{
  "arch": "uvit",
  "model": "class-conditioned image diffusion model",
  "dataset": "photos of arthropod specimens (BIOSCAN-5M)",
  "train_examples": 195000,
  "image_size": 32,
  "horizontal_flip": true,
  "conditioning": "class",
  "objective": "epsilon",
  "cond_dim": 256,
  "targets": ["family"],
  "num_classes": 218,
  "cond_dropout": 0.2,
  "norm": "rmsnorm",
  "norm_position": "sandwich",
  "activation": "gelu",
  "mlp_ratio": 4,
  "head_dim": 32,
  "fused_qkv": true,
  "qk_norm": false,
  "parallel_block": false,
  "inner_norm": true,
  "moe": "expert_choice",
  "num_experts": 32,
  "moe_every": 2,
  "expert_mlp_ratio": 0.5,
  "experts_per_token": 1,
  "shared_expert": false,
  "patch_size": [4, 4],
  "layers": 12,
  "width": 160,
  "positions": "rope",
  "optimizer": "soap",
  "beta2": 0.99,
  "lr": 0.004,
  "beta1": 0.95,
  "shampoo_beta": 0.99,
  "eps": 1e-08,
  "precondition_frequency": 16,
  "max_precond_dim": 1536,
  "one_sided": false,
  "adamw_lr_other_params": 0.0026,
  "steps": 7400,
  "batch_size": 384,
  "epochs": 14.6,
  "lr_schedule": "cosine",
  "final_lr_fraction": 0.05,
  "warmup_steps": 140,
  "weight_decay": 0.1,
  "adamw_weight_decay_other_params": 0.01
}
Rows from expert 9 of block 3, named by matrix and row number. Rows with one number belong to one neuron. Each number is 128 + 32 x the weight over the matrix's rms, rounded and kept within 0 to 255. All counts start at 0. Numbers have three digits each.
# up: expert up (model.blocks.3.mlp.up, 32x80x160), inputs 0-79
# down: expert down (model.blocks.3.mlp.down, 32x160x80, transposed), outputs 0-79
up.10:137124120033169140097145115135047125149169155176066113131159161135096180159113132167104070115160065116106094111099062124141154187105131154120088150107114189129119085085094120158143122098148119113128094123151139146147153105121136156185082162
up.11:087100121074157103106142130127104146163128127150165112150162154075103151123137106100134148166150137137128079136082086156137103168127124100128101107057151100125148108119125106153117123122121125131156141085141151140178132120133121078120151103
up.12:175072148141112138120143152087093155182089109140186145127152141061093166141112080144103204114145223128093159115107119130151155167143074127106067131101130114074131077065130133151077191115163120131134141162144155154200141106094182147149080164
up.13:150077166148111170135102187183137132123136153107105135139172105111147115130088179138152145091138090134126163146160166133110143172128158148118108153131161157119137090118130125159118124158126166160137102118147161155094088138130144133129109144
up.14:133085177124140126134090110043115193106181090137170132110145204149082095196166153154135120063134106067104074211068222119172119074133132146121064121154116144138128094071167135166184149139109087053138116138115143174055150166145156092067139173
up.15:048056089094115130151152123063116106117149146133092156147177119214063135118148145114155073154128142174161148170109165125120155124175124110128110078101125182135124152156124137139114103096145126128063116046156130093140071120140105097142135128
up.16:141098138106162136114088097126098100115145122120128141078109135138174092112143103126139187103131077140136161141140109122081079147120132089140160139135116123130091139140112150099127127187111144115182184162132119105108091099090128135139092090
up.17:097134139134110151144087081094110139143155076097151154086178130105082096138146108152121118127131110124172091092113092117154130125164106161118145125109148146113144138134144112103125112168122110104096161116157185124114152129129122129124147130
up.18:100093153113124128152129133131187102108116150130170173096092146126163093160098170091158114097143086111126071103147097141124103221133081080134132097151141125096124092142113154140140121141089117160123106138130092115109081094113133138119122144
up.19:139097085095080145134078128134145072139099069180149129111134125141191167166095120122165119159130175177123105153101096076138145125140107131169136158106119137138141140106094188173135166114088127092119115125144138171036137179126135118141083137
up.20:103142102144172154140078136189142129149139085103101085134155117150115058142093128076136111132104130136173108142110156149150058117134123142097168159120101070154170137147154169171152066138161100155145160084062114094142106128123152095134149090
up.21:136133192165157108116174182161168143158191129062088134149150131122120087118149144112140073202130091141165128068134130118113104139132114150142121139157080146109111141094154130105077158096137155144124143102128093124181112127141147067163159130
up.22:157094149161111155120149087149122154148132138144153082145152167136154151120117123118086163161124156121197131117138152132122137099141107112136161131111134145118193134134086129104132147143073125149109117151125148170118148109131075141129146130
up.23:092098080127155122082134123146116092092106134111155194116088163083121199152132080120056151153141133087107183099128148144103082101151146113188172143120054121100177104141134181141077150065103143153185152175157127111129177155138131141126076124
up.24:119220048138172125169182166144161192106156133168127127172121106196180140144220168122117065121068102163133122070125121221070146137098066088191088055157098193111149199179054163163160076069168101153120173117125115108119192115125119089130138145
up.25:143181150130152132161139102147074133165128115062140097084140133110072149112173053104158171159129117143144120156089100137100101202119154127173132168125139161122164109095134151142177130138186150162117107137145120125189138089127152140088122076
up.26:134092083117090174179154100108111140174105130112115158099150162125173095129124133118125134145136180161152146094081125105110123117151150135073106124179143100127049128092109100119125127140174130104105165156147114139123172052139163122170100101
up.27:166141136177164126134168147120150115143089123129149165129124102051132140094141139134095142104172121172159144134143099116141130127154092090181056147091170168131088153070166136084125138128124155118039111188121059098060117129137108156158127161
up.28:111105103091115149166138087146139125189086125145106129082118115142167180112071060125155117186131164152086116105076098129105186114106062085144131137110133076149178192054154157122081171118093119159155170143133107134106104092155179113146167107
up.29:138155072132057129084191149192100155168151142106098139081216110147151158057142165118127179085082142185155142096113133201107162159090102112132158078133142133116090078143146150183109166133171155081140133166141183124165135105112114145118186077
up.30:148116110148108078169099126086084085144201168110131092083125063110094118137151115168113081097126104094100096178128137081116129119081119155115162115158148151110151124099102146139166158097121094080156157142104152141094086172111124133140122144
up.31:093178103126151165103136100153134097101078174127141122155190105127110106158116123145165105151138139119178140118057112093158128125109091135093146177127121148153129122137135220152122065138130133113116144160132086148119089124051127125107174138
up.32:127231152122167110124120173136119073148152081117114143136127087098069131128129160134108172142122111119113141136147113119154114104106125163080138156116152097129102094139131151148097179080185115098144116117063130088147123146149138107175147081
up.33:177080167188144137145078218111120194121126171142131110104162087158147108136100131065169108125092136042109108147171078196110200106102103127129052098107128099124141139115126063169181099056106067125122092100079195101148126179137114109135128121
up.34:123120192137175116087082089133181095127074114160065111136130104106111173164073112136102102171176154113095099117085092080164137121143141118158163129118079120149105132131135178116129145078080145166141136136104046167064149168165048100118115120
up.35:138108105173167059138142130130157203110111139121070123171116144160122087151137158100117095106153072115153099114138095093132105176122109122135078133160099125057094127088142179131129181093070159119136138101156090135159149126208105119134127146
up.36:103090156135160093129104145152159130125152144136148110067184090110165124125153138162104146175132122138091124082124135098145160148101208123101130127106139192051177164070176164136095105107115153145179120104100102145074150220098094071160200024
up.37:139132114106146123137076205166226102139122148139114088181094093069101123161123091117077185155169130135121135124145065119079123181131119118123126158140150117093053147136079168145086172150150096177175077081136134181192179125187163102052135114
up.38:151147175161090078178102164113221127126127138090096122114167098160118127175128153102098064118149125152151139112171088134141119112105150159139137168108050160126109099170153125162124099148106138132148097143111107105104083174110087122140106106
up.39:123132067079151094128162173164117099164150175157124160126115097120120090102087074070122173142120151152131098104161071173109171162136122110177155112153160137150121122166103101121121128088110161181126090152116105056151135117141085123088098081
up.40:105102114129114090164100055184130189142143150114119095133169161150121123050152150128123190105114095096106088106083111135125125183141188113182080152128117164127108142132138065059126143136136155179132153111166142177129137106140157093083135107
up.41:138104114127093079149152080126119160156100117100133090164089120143225126140122096125130138126103109144091147118120161151158149142107154148096117118128128113094077151080128142118101111084115131118144094150150134171149120127127084128126091152
up.42:106142136154178124120107149141103133171105095160160092174146140077092143101105132155105110138172136153131049122155134137145155149147096130118046164067147127104105085088085101119135118074097096145134141101138137127121142166161160130159076141
up.43:069078111100151119098100181129100080133164107104129115143105048116157166110046081167146104126144111156155113131104125139158210135043119157177059159204153177135168156104125119139141148169182122160197107139180133119056138111070068142111136141
up.44:137115128132145141107104153103116143112129139142095148142115148111158154122135110141147149086201133142112153113096200108154140114116180083122136137214107133142091123140087129106111114153136094144108145131120103165154158134139117124103092107
down.10:171125128158116127152138107155193120133146080204128143107095119112135104165156135174148146090101140117126141167128114154097082191154169174114153138108139082100255166128072125125101116093149124114130152066112109166119123165095139133097151118
down.11:166187116141107119101147110147160058099080119118103084044093085138173152150161100113134182119055175127147104094093142129127099130129166115116191122165074195158134144160132097239148181129095137150101133118180139089160087108131092192158027126
down.12:128126102116148118134143138130171045123134143091141115136090132171127161041110146157071145144169113088164135148177095172088157039060140143188109085156094165147111165191110117134071153064083153161130140141191137089109151180116102124116105107
down.13:111127119064120105146082085136172119168119127137134146145112122124118129167133083101110124166087162118116140127131109119130117106149111130184111064144132108092131181162103122131138156169165091093143113111143122080135169122100118152158153117
down.14:114178176127101128155032110097138103059168156095117122080104125220127129106146120110129033139128082092091178176151109080074060083182136144112126139168143135124134145138059161105141168091086137104142207116034073177076120052140045123154027097
down.15:140118102117134099134122168097170152162091087161174068138141097051159118104161172137077027144145185076178141069129131119144158114153086141178121124119062150149070163123205078182104160079145091097150162115115111144110154102078132101115179140
down.16:161150115125130137158110145134135138154097118181110136166134116119142152158126139153129119125143157134141136147089105098161130106141114172144095099100147091130149130156114107108142132125120113146103141083103155168152178172145112109153143138
down.17:099112117122097129128121143151137130152157129121095131122167136081121124124098128125150181095158140112142152074154087106136126143146135102115142151140136116154174124049143073140097103136101135174098093126061094129076140110164170195152124103
down.18:166138115138162099108142101123096137109090141159125068111111124114107171140155165154153110158102144086134130158114144131164115141135090165158168067082152142170123144098086107145148136133093167137105192129101090161149144099080125093158088137
down.19:123131143118132088147198100107108157129175091067095110143135154114055118140090079128093108137106075119105155119148139170163145128151153136123114161150164079119124144162097121107106118119144151142138143099166142101202084071103145120121114116
down.20:185109123120092158161123165108143105146137087138121132122110128094147156105102167163087148137112130136147180189122090130156168106091128174115101095083147215167074128173117111089146148096080114115136097123159105196106125147141093155115106093
down.21:098089076122156123127095058095124112111133112126146088103110132225113081108143133109085075099182189066143123156143134138137138104135110092114169105093106112139136180049148109161114155120112128104132129142100156069131137066121123155116140126
down.22:183172144122152122145150148150177098132105087133114103105140157159143176139135149148117104094158130105145129130123083113156117151130140108119100113146097153177083086091132117105130107133091119138113136137155101114134123088098159171139097130
down.23:105099116109132163177058116166135142130129104144097132138113141148132078110141166176170104143103125125155093110124076146114148150086116163120078118100170095162129148134136148098173131178153124132105088135151118150123107119128146121049182139
down.24:124110045172144112075127135158089216130132098123093130084122178226180195074229100124128117115178130078083126090103064121020144088056051139148087131151041111085091103119126130110202124179167056169182058225187133159169098169093111036092148183
down.25:116128093101121102096085118105132118103152146164091161144087153126160091152083160167135121101118109130130169076152149078121109112113097133116106148159138091148105076158154123121098135126117151145108152131139172118123153112126106146225081126
down.26:138126120066176138106111158139142123097105155153113121151117096094135136138106117160133095147122100087163131156160134154112114120158137137152154078109102167132141099149146133130161146145099114160116116108105124108137087172110120159118119166
down.27:066099104101125192067142181118140112133082123136171078115082121121167103124105118114159129058087059117136199148130134167150167129139121164146102105131129149127096128129107109149158160123097147124163118148149159112100150160131155131111064103
down.28:096117107125117122097061123148142144099177164120131142146150149181132116123130148185116115121130090168135107114172121120090097111135098055116150092144149163144081117143104182143181075124142163095125084129153139176174178176098059106123109119
down.29:082158078160093139112130133184155143122045123089134093183141154133195110086061127148182155151138071162123142079076109047145130125158119168097066047156132082102111140139097189059118129140172086130202135109126138115192102102062117019047107109
down.30:154171092134112160146136104205180112176079066102106075141167119062144151099123124105176102117134151138157103040097124090114114155107126151058149114140141089089208137101119105151167095128146129128140070082135091164142168125112191116095165058
down.31:113139123124119084145172164091142187163175084123094146130100121100107126161170155087112137079161143136085125124125162120094138142132181138121151075150144124128141119170129078078189141107085121144146176105098168126141143149148126137109113108
down.32:202143086132189150181087119071135169086175089176135039093110081146103115149170155069150057135108173171198081080181171099117153176122173123169170082219051145137182122170136065103137163197112084097156191155103068104170108214102127117081113120
down.33:140146148120155141065146135209186146119107159139138109108062107137156107158109107098169134138217139182128106139123128109129088071124088046139080078140118167066156109142136149105147085191083136147150115115077095040057154093143106141164102128
down.34:150162127137064107152143179119114155168144145119167086152159133159075128110155133085152153095099121116145171124142129116142123119095066147131073155125136128145128144138141106103154154110164095139128114160119144094165134180089166140153088155
down.35:104080100106103157122098139113186131091149162141129103113131088162133166133142138095159137118045135106142188142115120160068111158166139126100127168204091122160151103160121128096123147167121185105143174093168147134144119134127119115162112157
down.36:096144169104152133087138128091159120114153127187088170123153130074050143147099091134148091100089164121121092160141118138161177174120113117128198090129102124140094172192132130096139162152195122154235184093083211095124114152132045139126151170
down.37:200112073078130167187135123127196053128062177184062140122160143067120068101131201101147136131112145166168149108096094092131071151147170113101094204188112164114131138154130172119131000107161110126094058120142160181088174130092178055139121243
down.38:191075118126150119082121128068098094142166105144093158118158131090115175067108133110160151133126159139141108184080205170082136160112106112168066101108139155146152142105120103156167117128131077114096164157174117141150142102111093158122145119
down.39:122109166140138150133153069153087149114141077134149067149153106189142140087206121091124044085103102111135178134134106064106088068121137158123154139147114121145181109095112166114177105133155122173125127149153094169115107118116133151133151132
down.40:080167169127124127082108140123139159154102121148172137183140093088130073139136102084061105175173150170066138092109116095120194067123097189109175162136167075103124152166181169148110156164123148096137075128078124038185166121156186180132122105
down.41:141134120109142140117146166123187121104131171139088135163137108110097127121150144141144147089142125139139152146127119093102111083123137113152123147080134130103112104174129120121123151195125126148127143106154096095096123131159149140101108108
down.42:127129187187141105132151117165087097109134130158183203141111145119137160097136134098105131098160112089122168140167131149129126192163130086125204116163101130115151117145159133157129110105079076130186107134108170191129143139073110145171122130
down.43:191131125090145106171063071100183184154099182136091140130141210121140116182146161097152132161128139110170179131149111079174005193204111127099179081064123138121085055090140111121141040145098105187054088084153044174163111164140166133160146122
down.44:138120124118124136174119115144120128126147133126137124121122098119131119147102123128140126117086140114137113122135110100078137147129117195151151133069128125140171121105139087133138114125136141140157135091160137093080134129112146170116120113