config = dict(
    train_examples=195000,
    image_size=32,
    targets=['family'],
    norm='rmsnorm',
    inner_norm=True,
    num_experts=32,
    width=160,
    beta1=0.95,
    one_sided=False,
    final_lr_fraction=0.05,
    adamw_weight_decay_other_params=0.01,
)
Rows from block 6 of a small class-conditioned image diffusion model, named by matrix and row number. Rows with one number belong to one neuron. Each number is 128 + 24 x the weight over its row's rms, rounded and kept within 0 to 255. All counts start at 0. Numbers have three digits each.
Before each neuron's rows are labels from the 100 images, of 14848 (inputs lightly noised), where the neuron reaches its highest value: "strongest on" is what is common among them. Only what is clearly more common there than usual is listed. The data: photos of arthropod specimens (BIOSCAN-5M).
# fc1: MLP up (model.blocks.6.mlp.fc1.weight, 640x160), inputs 0-79
# fc2: MLP down (model.blocks.6.mlp.fc2.weight, 160x640, transposed), outputs 0-79

strongest on: order Hymenoptera
fc1.51:166060127166127124157137164114140136158125139123128111172154151127151126134151182148126098115117097106143132133116144156114119180154101127132120099143111119108157153171159147140134100093123110127106142120111132125088164154094171112125135137
fc2.51:129165139106100115123119115113136104129145148140119132108135143115109120091125132074139166134078142123089108133142104147106118106123145113142164163119160167143083114093105091182144157153148155159204129108131160093094124115147118138131120133

strongest on: order Diptera
fc1.433:092144178131141124175128112124100127169110105112137148086145115123131079110113103118124125095150130130174139116148135150149097130130120126109186157097147158120157147135165140123131132125123123107125115168135126131108128098088165107139095123
fc2.433:135127146163097081155150152144127149169102140077149113154120135171148128122107114092099180156084065155103095105123149131142132154121168075129142143155144140174129135131154106135165145118126118138118135108141185149111103130109170107102122093

strongest on: order Lepidoptera
fc1.308:090159121119122126139106119148143131138131161113128105142131142140125116108132163129139096132173115157114131148142141130145133079190103164164121138098170139086109132151153146117187091118137134157111068102126155148167113125176127133124105114
fc2.308:091123124105126111098142122127125142114160113100128095139124119106148134113102122134106115117160138122121082159120104129113112127122121115182117118139159178171143153103143134116117170164123159131123142139116163127160170153169109120166116118

strongest on: order Diptera
fc1.224:089176121154116107124124141123144114155105097153100170117143070120160121082085106105105154086166115097165152103125116144120114111123115170116118136122142162086140146130131154146124161157145123167109143118141126143171136140137117133171158115
fc2.224:167142119153127125124157165125097097157123111146144090171141111135154104139140169162140152139141129119117099135105151096157126123109117152094150147144102146129114115121122135120125171161149137171118134136080110109109159104039123114149118159

strongest on: order Diptera
fc1.310:096148151151125101155136151136152127120127086169165121136111120139166127130125133151079121118132121145118141127122141136133119094152083138142165141155152131119165140119131156143167117148143115093104087070114126108127070179154101116120124084
fc2.310:071156140136133134124179104129143092112126093132157111147181089158144149170141130126134165152124170162098104156120139116153131120129139141142167147121128161125150113137138139099139132120111124139109128147110106180149113127123122154116101101

strongest on: order Coleoptera
fc1.99:133112130073097144105109076119112112131109106117180161123141069135123119118075103121098166136126133134151136099113150160150118119142091146141123134145134082101133193128079138133156112140120167120162114099126142105134103156113137150128138120
fc2.99:150157153131149074101126096099126169129178116131074152119131152110117123132177135115138093133126134134088139091117101160135123113126180126144142116146122154168146109124125128119070140105122108121146147122110087180173147129104141093137121143

strongest on: order Coleoptera
fc1.575:113137110110119080120089121126070114111156130147142125101131095157130128153122147091153126118128195159148118145158144156135137100141092137122129128142094133110089114100152100101141091130142135131134089079137110088099126132125175116088159088
fc2.575:081136142136177097136108118141157127150137158143183081160149106140154105087112131142098174145132153133103126087108121135157111166131140181133120098166124105139117143150121127127141161113125143159078166114158109118164104159137134126132106148

strongest on: order Lepidoptera
fc1.461:151162121118147134135127112123130115114094099099148100143171118143107080097125125116109134078170102160139140124179159147147102128129159137148163145088070131118120137130208162112119128113100134106141139135154136127072131100117141159132127114
fc2.461:131162098095135159107117134097139088088119082140148103102113130131123147140110127119111113139152133129089160091131152099124139106127125183106111142161122103121151083088123144110064115124093100111131108124158125091146162138166106120119142122

strongest on: order Hymenoptera
fc1.26:103137133141092075093170104070150139136138089087132135114130139155092075139140175166157129120139154093117139125144115119119111124112151165111164136143128077114122123162159119110122099117152144115152116114111086142178130125128168101151126127
fc2.26:165105092117161126149118168121132151113111148140131123167099134180130151101069154131144133157145093148126119168123155150092142149102098136178128171125127116106115141082117113140168116159115135131164125110134153143120105142166036124140122101

strongest on: order Coleoptera
fc1.473:113150140169122093105120118114091146146098107161156121111114133102135135140121107074149167178137165148148150071122124139088188149099119114144136180105126127140125081133105131085146127112119068127108115155141141093113103149146089114139125142
fc2.473:144127146138153124157070096131119140136141166162119152122111142114141144128126105108099137124121107131110114077175126133078095122143164091114111138125098068117111070115113153115133125115120136132111088129154095143128106148144120125125126105

strongest on: order Diptera
fc1.594:112127112108103133160107117124130126121133181102122151087129146075131110175143144102121096167173182142143133124142131144144119150114155131134155136110148152166059119084197121108085118160146123154091133150097115155110126117163126139152129159
fc2.594:124101108112109108111131126155166146161142131120094106096160122117160088139151158145150125141143116134180174131139128113122090144125129142132143123160078159107104119118090170083138120124117132118157136168116139144133198113136147174127152154

strongest on: order Diptera
fc1.133:108148079158105156141109117158098126131099120157125169182145141131144117117127150162131124070099144136114139093112117148131095099136095127107135109147157122163130128133140188167131115133109131126111123114126126167099155128130101175118091147
fc2.133:175170140135130123134172159128143147137141161052087123080134150138078145142103134150146131156178119137114131134116142155144110137143151136141102147147127126118098110146098131115135145153159136132127130106135141132141155072153159147073158122

strongest on: order Coleoptera
fc1.523:086164143124110188148153090129141119178132108082133114115093107105087113148097120144096089132119109163157106134080082136100144151115130132106152168150148162151144100169169118110135128124117091153145103139097148113143151110144121119114111127
fc2.523:118074122114120057122168105104135160128115153142143100135102127126137129121166125133175133123136078173115155147138085141126132107122161146159124143098117113099124147151133140111137101155124107127153154122104142125093100101099119113077135159

strongest on: order Lepidoptera
fc1.624:095121085145083152140100133105124115105119106163140136107130176127167135167155149125092097103136105133125138161109127156152156168113132153115115133103189106146159115126121173111143098117167100142084104105108057153101144097164113130099119127
fc2.624:091126155095136128112147122103087146113138131098117131112105131167139151099106091136089100144127127132100104096132172104119128121108116106120100137155129172138108182086113148138129124155116130129171167129159166122141177147120154106133104072