From a checkpoint of a small class-conditioned image diffusion model.
Model: 32-pixel images, norm rmsnorm, activation gelu, patch size [4, 4].
Training: 7400 steps, batches of 384.
Rows from block 5 of a small class-conditioned image diffusion model, named by matrix and row number. Rows with one number within an expert belong to one neuron, the router's apart. Each number is 200 + 30 x the weight over its row's rms, rounded and kept within 0 to 999. All counts start at 0.
Before each expert's rows are labels from the 100 images, of 14848 (inputs lightly noised), where the router gives the expert most weight on average: "colour at peak" is the nearest of a few named colours to the mean colour under the peak. Only what is clearly more common there than usual is listed. The data: photos of arthropod specimens (BIOSCAN-5M).
# router: router (model.blocks.5.mlp.router.weight, 32x160, trained with AdamW), inputs 80-159
# up: expert up (model.blocks.5.mlp.up, 32x80x160), inputs 80-159
# down: expert down (model.blocks.5.mlp.down, 32x160x80, transposed), outputs 80-159

# expert 18
colour at peak: grey
router.18,197,236,215,156,193,184,164,202,202,230,163,239,213,148,231,197,207,234,183,216,210,191,193,241,165,158,219,147,230,164,207,231,191,196,241,226,180,172,195,183,203,250,187,217,221,238,166,177,191,195,184,215,188,168,191,190,194,176,237,179,185,187,226,258,219,206,216,188,240,220,180,134,206,203,231,194,166,194,162,198
up.0,179,217,236,265,197,200,231,192,190,201,207,217,212,136,243,188,219,162,238,240,171,172,233,182,198,149,174,269,184,218,183,219,221,202,173,125,161,187,193,243,178,165,156,217,218,187,157,189,204,180,170,222,194,236,200,198,249,197,182,162,222,177,173,157,258,245,194,172,207,215,262,214,210,170,204,226,131,217,213,200
down.0,215,162,176,190,158,226,183,174,240,168,253,127,227,258,237,179,201,181,195,173,228,224,218,225,147,178,201,210,208,209,207,173,186,178,181,276,220,283,170,195,245,198,207,200,184,225,223,238,225,222,213,238,235,166,217,231,176,181,189,178,209,178,220,208,132,184,184,189,165,188,160,227,213,183,198,229,257,265,147,151

# expert 3
colour at peak: white
router.3,202,185,202,260,199,209,200,169,243,180,171,187,140,219,213,193,235,250,220,203,192,195,217,184,196,241,221,195,192,243,171,174,138,186,204,224,197,141,171,175,216,212,223,163,171,203,139,194,221,202,177,230,219,154,220,209,196,235,217,224,250,171,167,215,208,156,148,255,267,206,184,223,275,208,173,203,252,231,204,193
up.0,175,228,155,172,179,162,209,167,170,195,144,254,178,183,226,199,194,205,225,243,183,218,165,193,225,177,253,194,222,214,196,149,147,213,208,205,171,244,211,171,246,192,217,210,215,190,200,209,223,210,161,236,204,187,227,167,200,219,167,186,247,220,209,251,205,217,232,217,190,218,256,127,229,230,158,221,277,219,248,184
down.0,195,182,156,212,227,218,188,205,175,180,147,162,185,245,210,197,151,200,212,218,163,148,205,192,207,185,213,192,174,226,252,207,231,214,147,171,214,200,199,212,193,199,199,272,188,235,228,194,186,204,175,184,265,203,185,187,237,241,214,162,215,174,227,215,189,188,218,157,219,169,226,275,222,208,193,176,247,174,169,200

# expert 9
colour at peak: white
router.9,185,193,194,199,234,179,207,185,200,244,199,151,164,160,187,200,192,250,177,176,252,146,218,231,174,149,202,153,200,164,219,249,199,194,246,221,227,190,222,177,188,258,257,242,214,247,187,186,143,197,197,209,169,188,173,230,234,171,190,268,200,164,200,259,180,184,201,192,158,215,152,186,172,198,245,176,189,161,204,190
up.0,236,217,201,169,189,215,243,174,191,154,194,211,210,176,164,208,207,179,156,174,176,224,144,201,214,202,191,181,169,208,182,191,211,206,155,183,203,215,185,244,216,238,196,247,254,148,186,152,187,185,165,185,191,203,283,239,182,214,146,179,228,236,203,209,177,157,229,185,163,196,113,191,177,184,138,193,183,180,213,160
down.0,164,188,220,148,201,217,163,199,192,196,197,200,143,214,161,192,288,194,133,199,165,301,193,202,198,211,202,205,250,213,149,208,175,257,200,187,130,226,276,189,250,179,137,173,230,190,203,226,188,166,218,153,226,190,214,212,216,215,211,186,195,217,160,177,237,189,173,228,186,185,178,161,195,201,187,176,194,206,223,177

# expert 13
colour at peak: white
router.13,185,223,213,171,231,250,164,182,202,224,160,215,216,214,211,209,172,222,229,186,190,214,191,176,171,161,160,216,272,289,210,169,179,208,193,192,204,227,253,135,219,170,219,174,241,229,265,174,253,122,175,201,179,199,237,258,183,239,224,222,204,256,259,147,194,198,237,242,203,204,196,181,219,238,134,202,219,183,186,182
up.0,165,210,187,220,245,231,205,156,224,232,203,168,183,162,149,216,159,144,239,204,180,204,205,189,213,220,232,238,214,244,191,194,160,111,140,212,205,247,212,162,174,218,160,205,205,149,180,153,132,196,183,186,186,208,214,229,239,199,207,178,245,224,215,177,196,210,167,225,229,263,239,210,183,204,175,204,248,208,142,176
down.0,195,169,167,163,150,173,174,244,169,194,133,215,198,285,208,184,196,217,206,170,200,188,209,215,216,189,192,205,209,210,205,223,213,278,243,227,198,183,170,185,196,193,210,193,246,170,212,169,222,169,182,198,212,234,184,208,225,189,232,256,189,185,173,239,235,212,180,158,195,194,189,181,188,177,194,202,217,202,237,235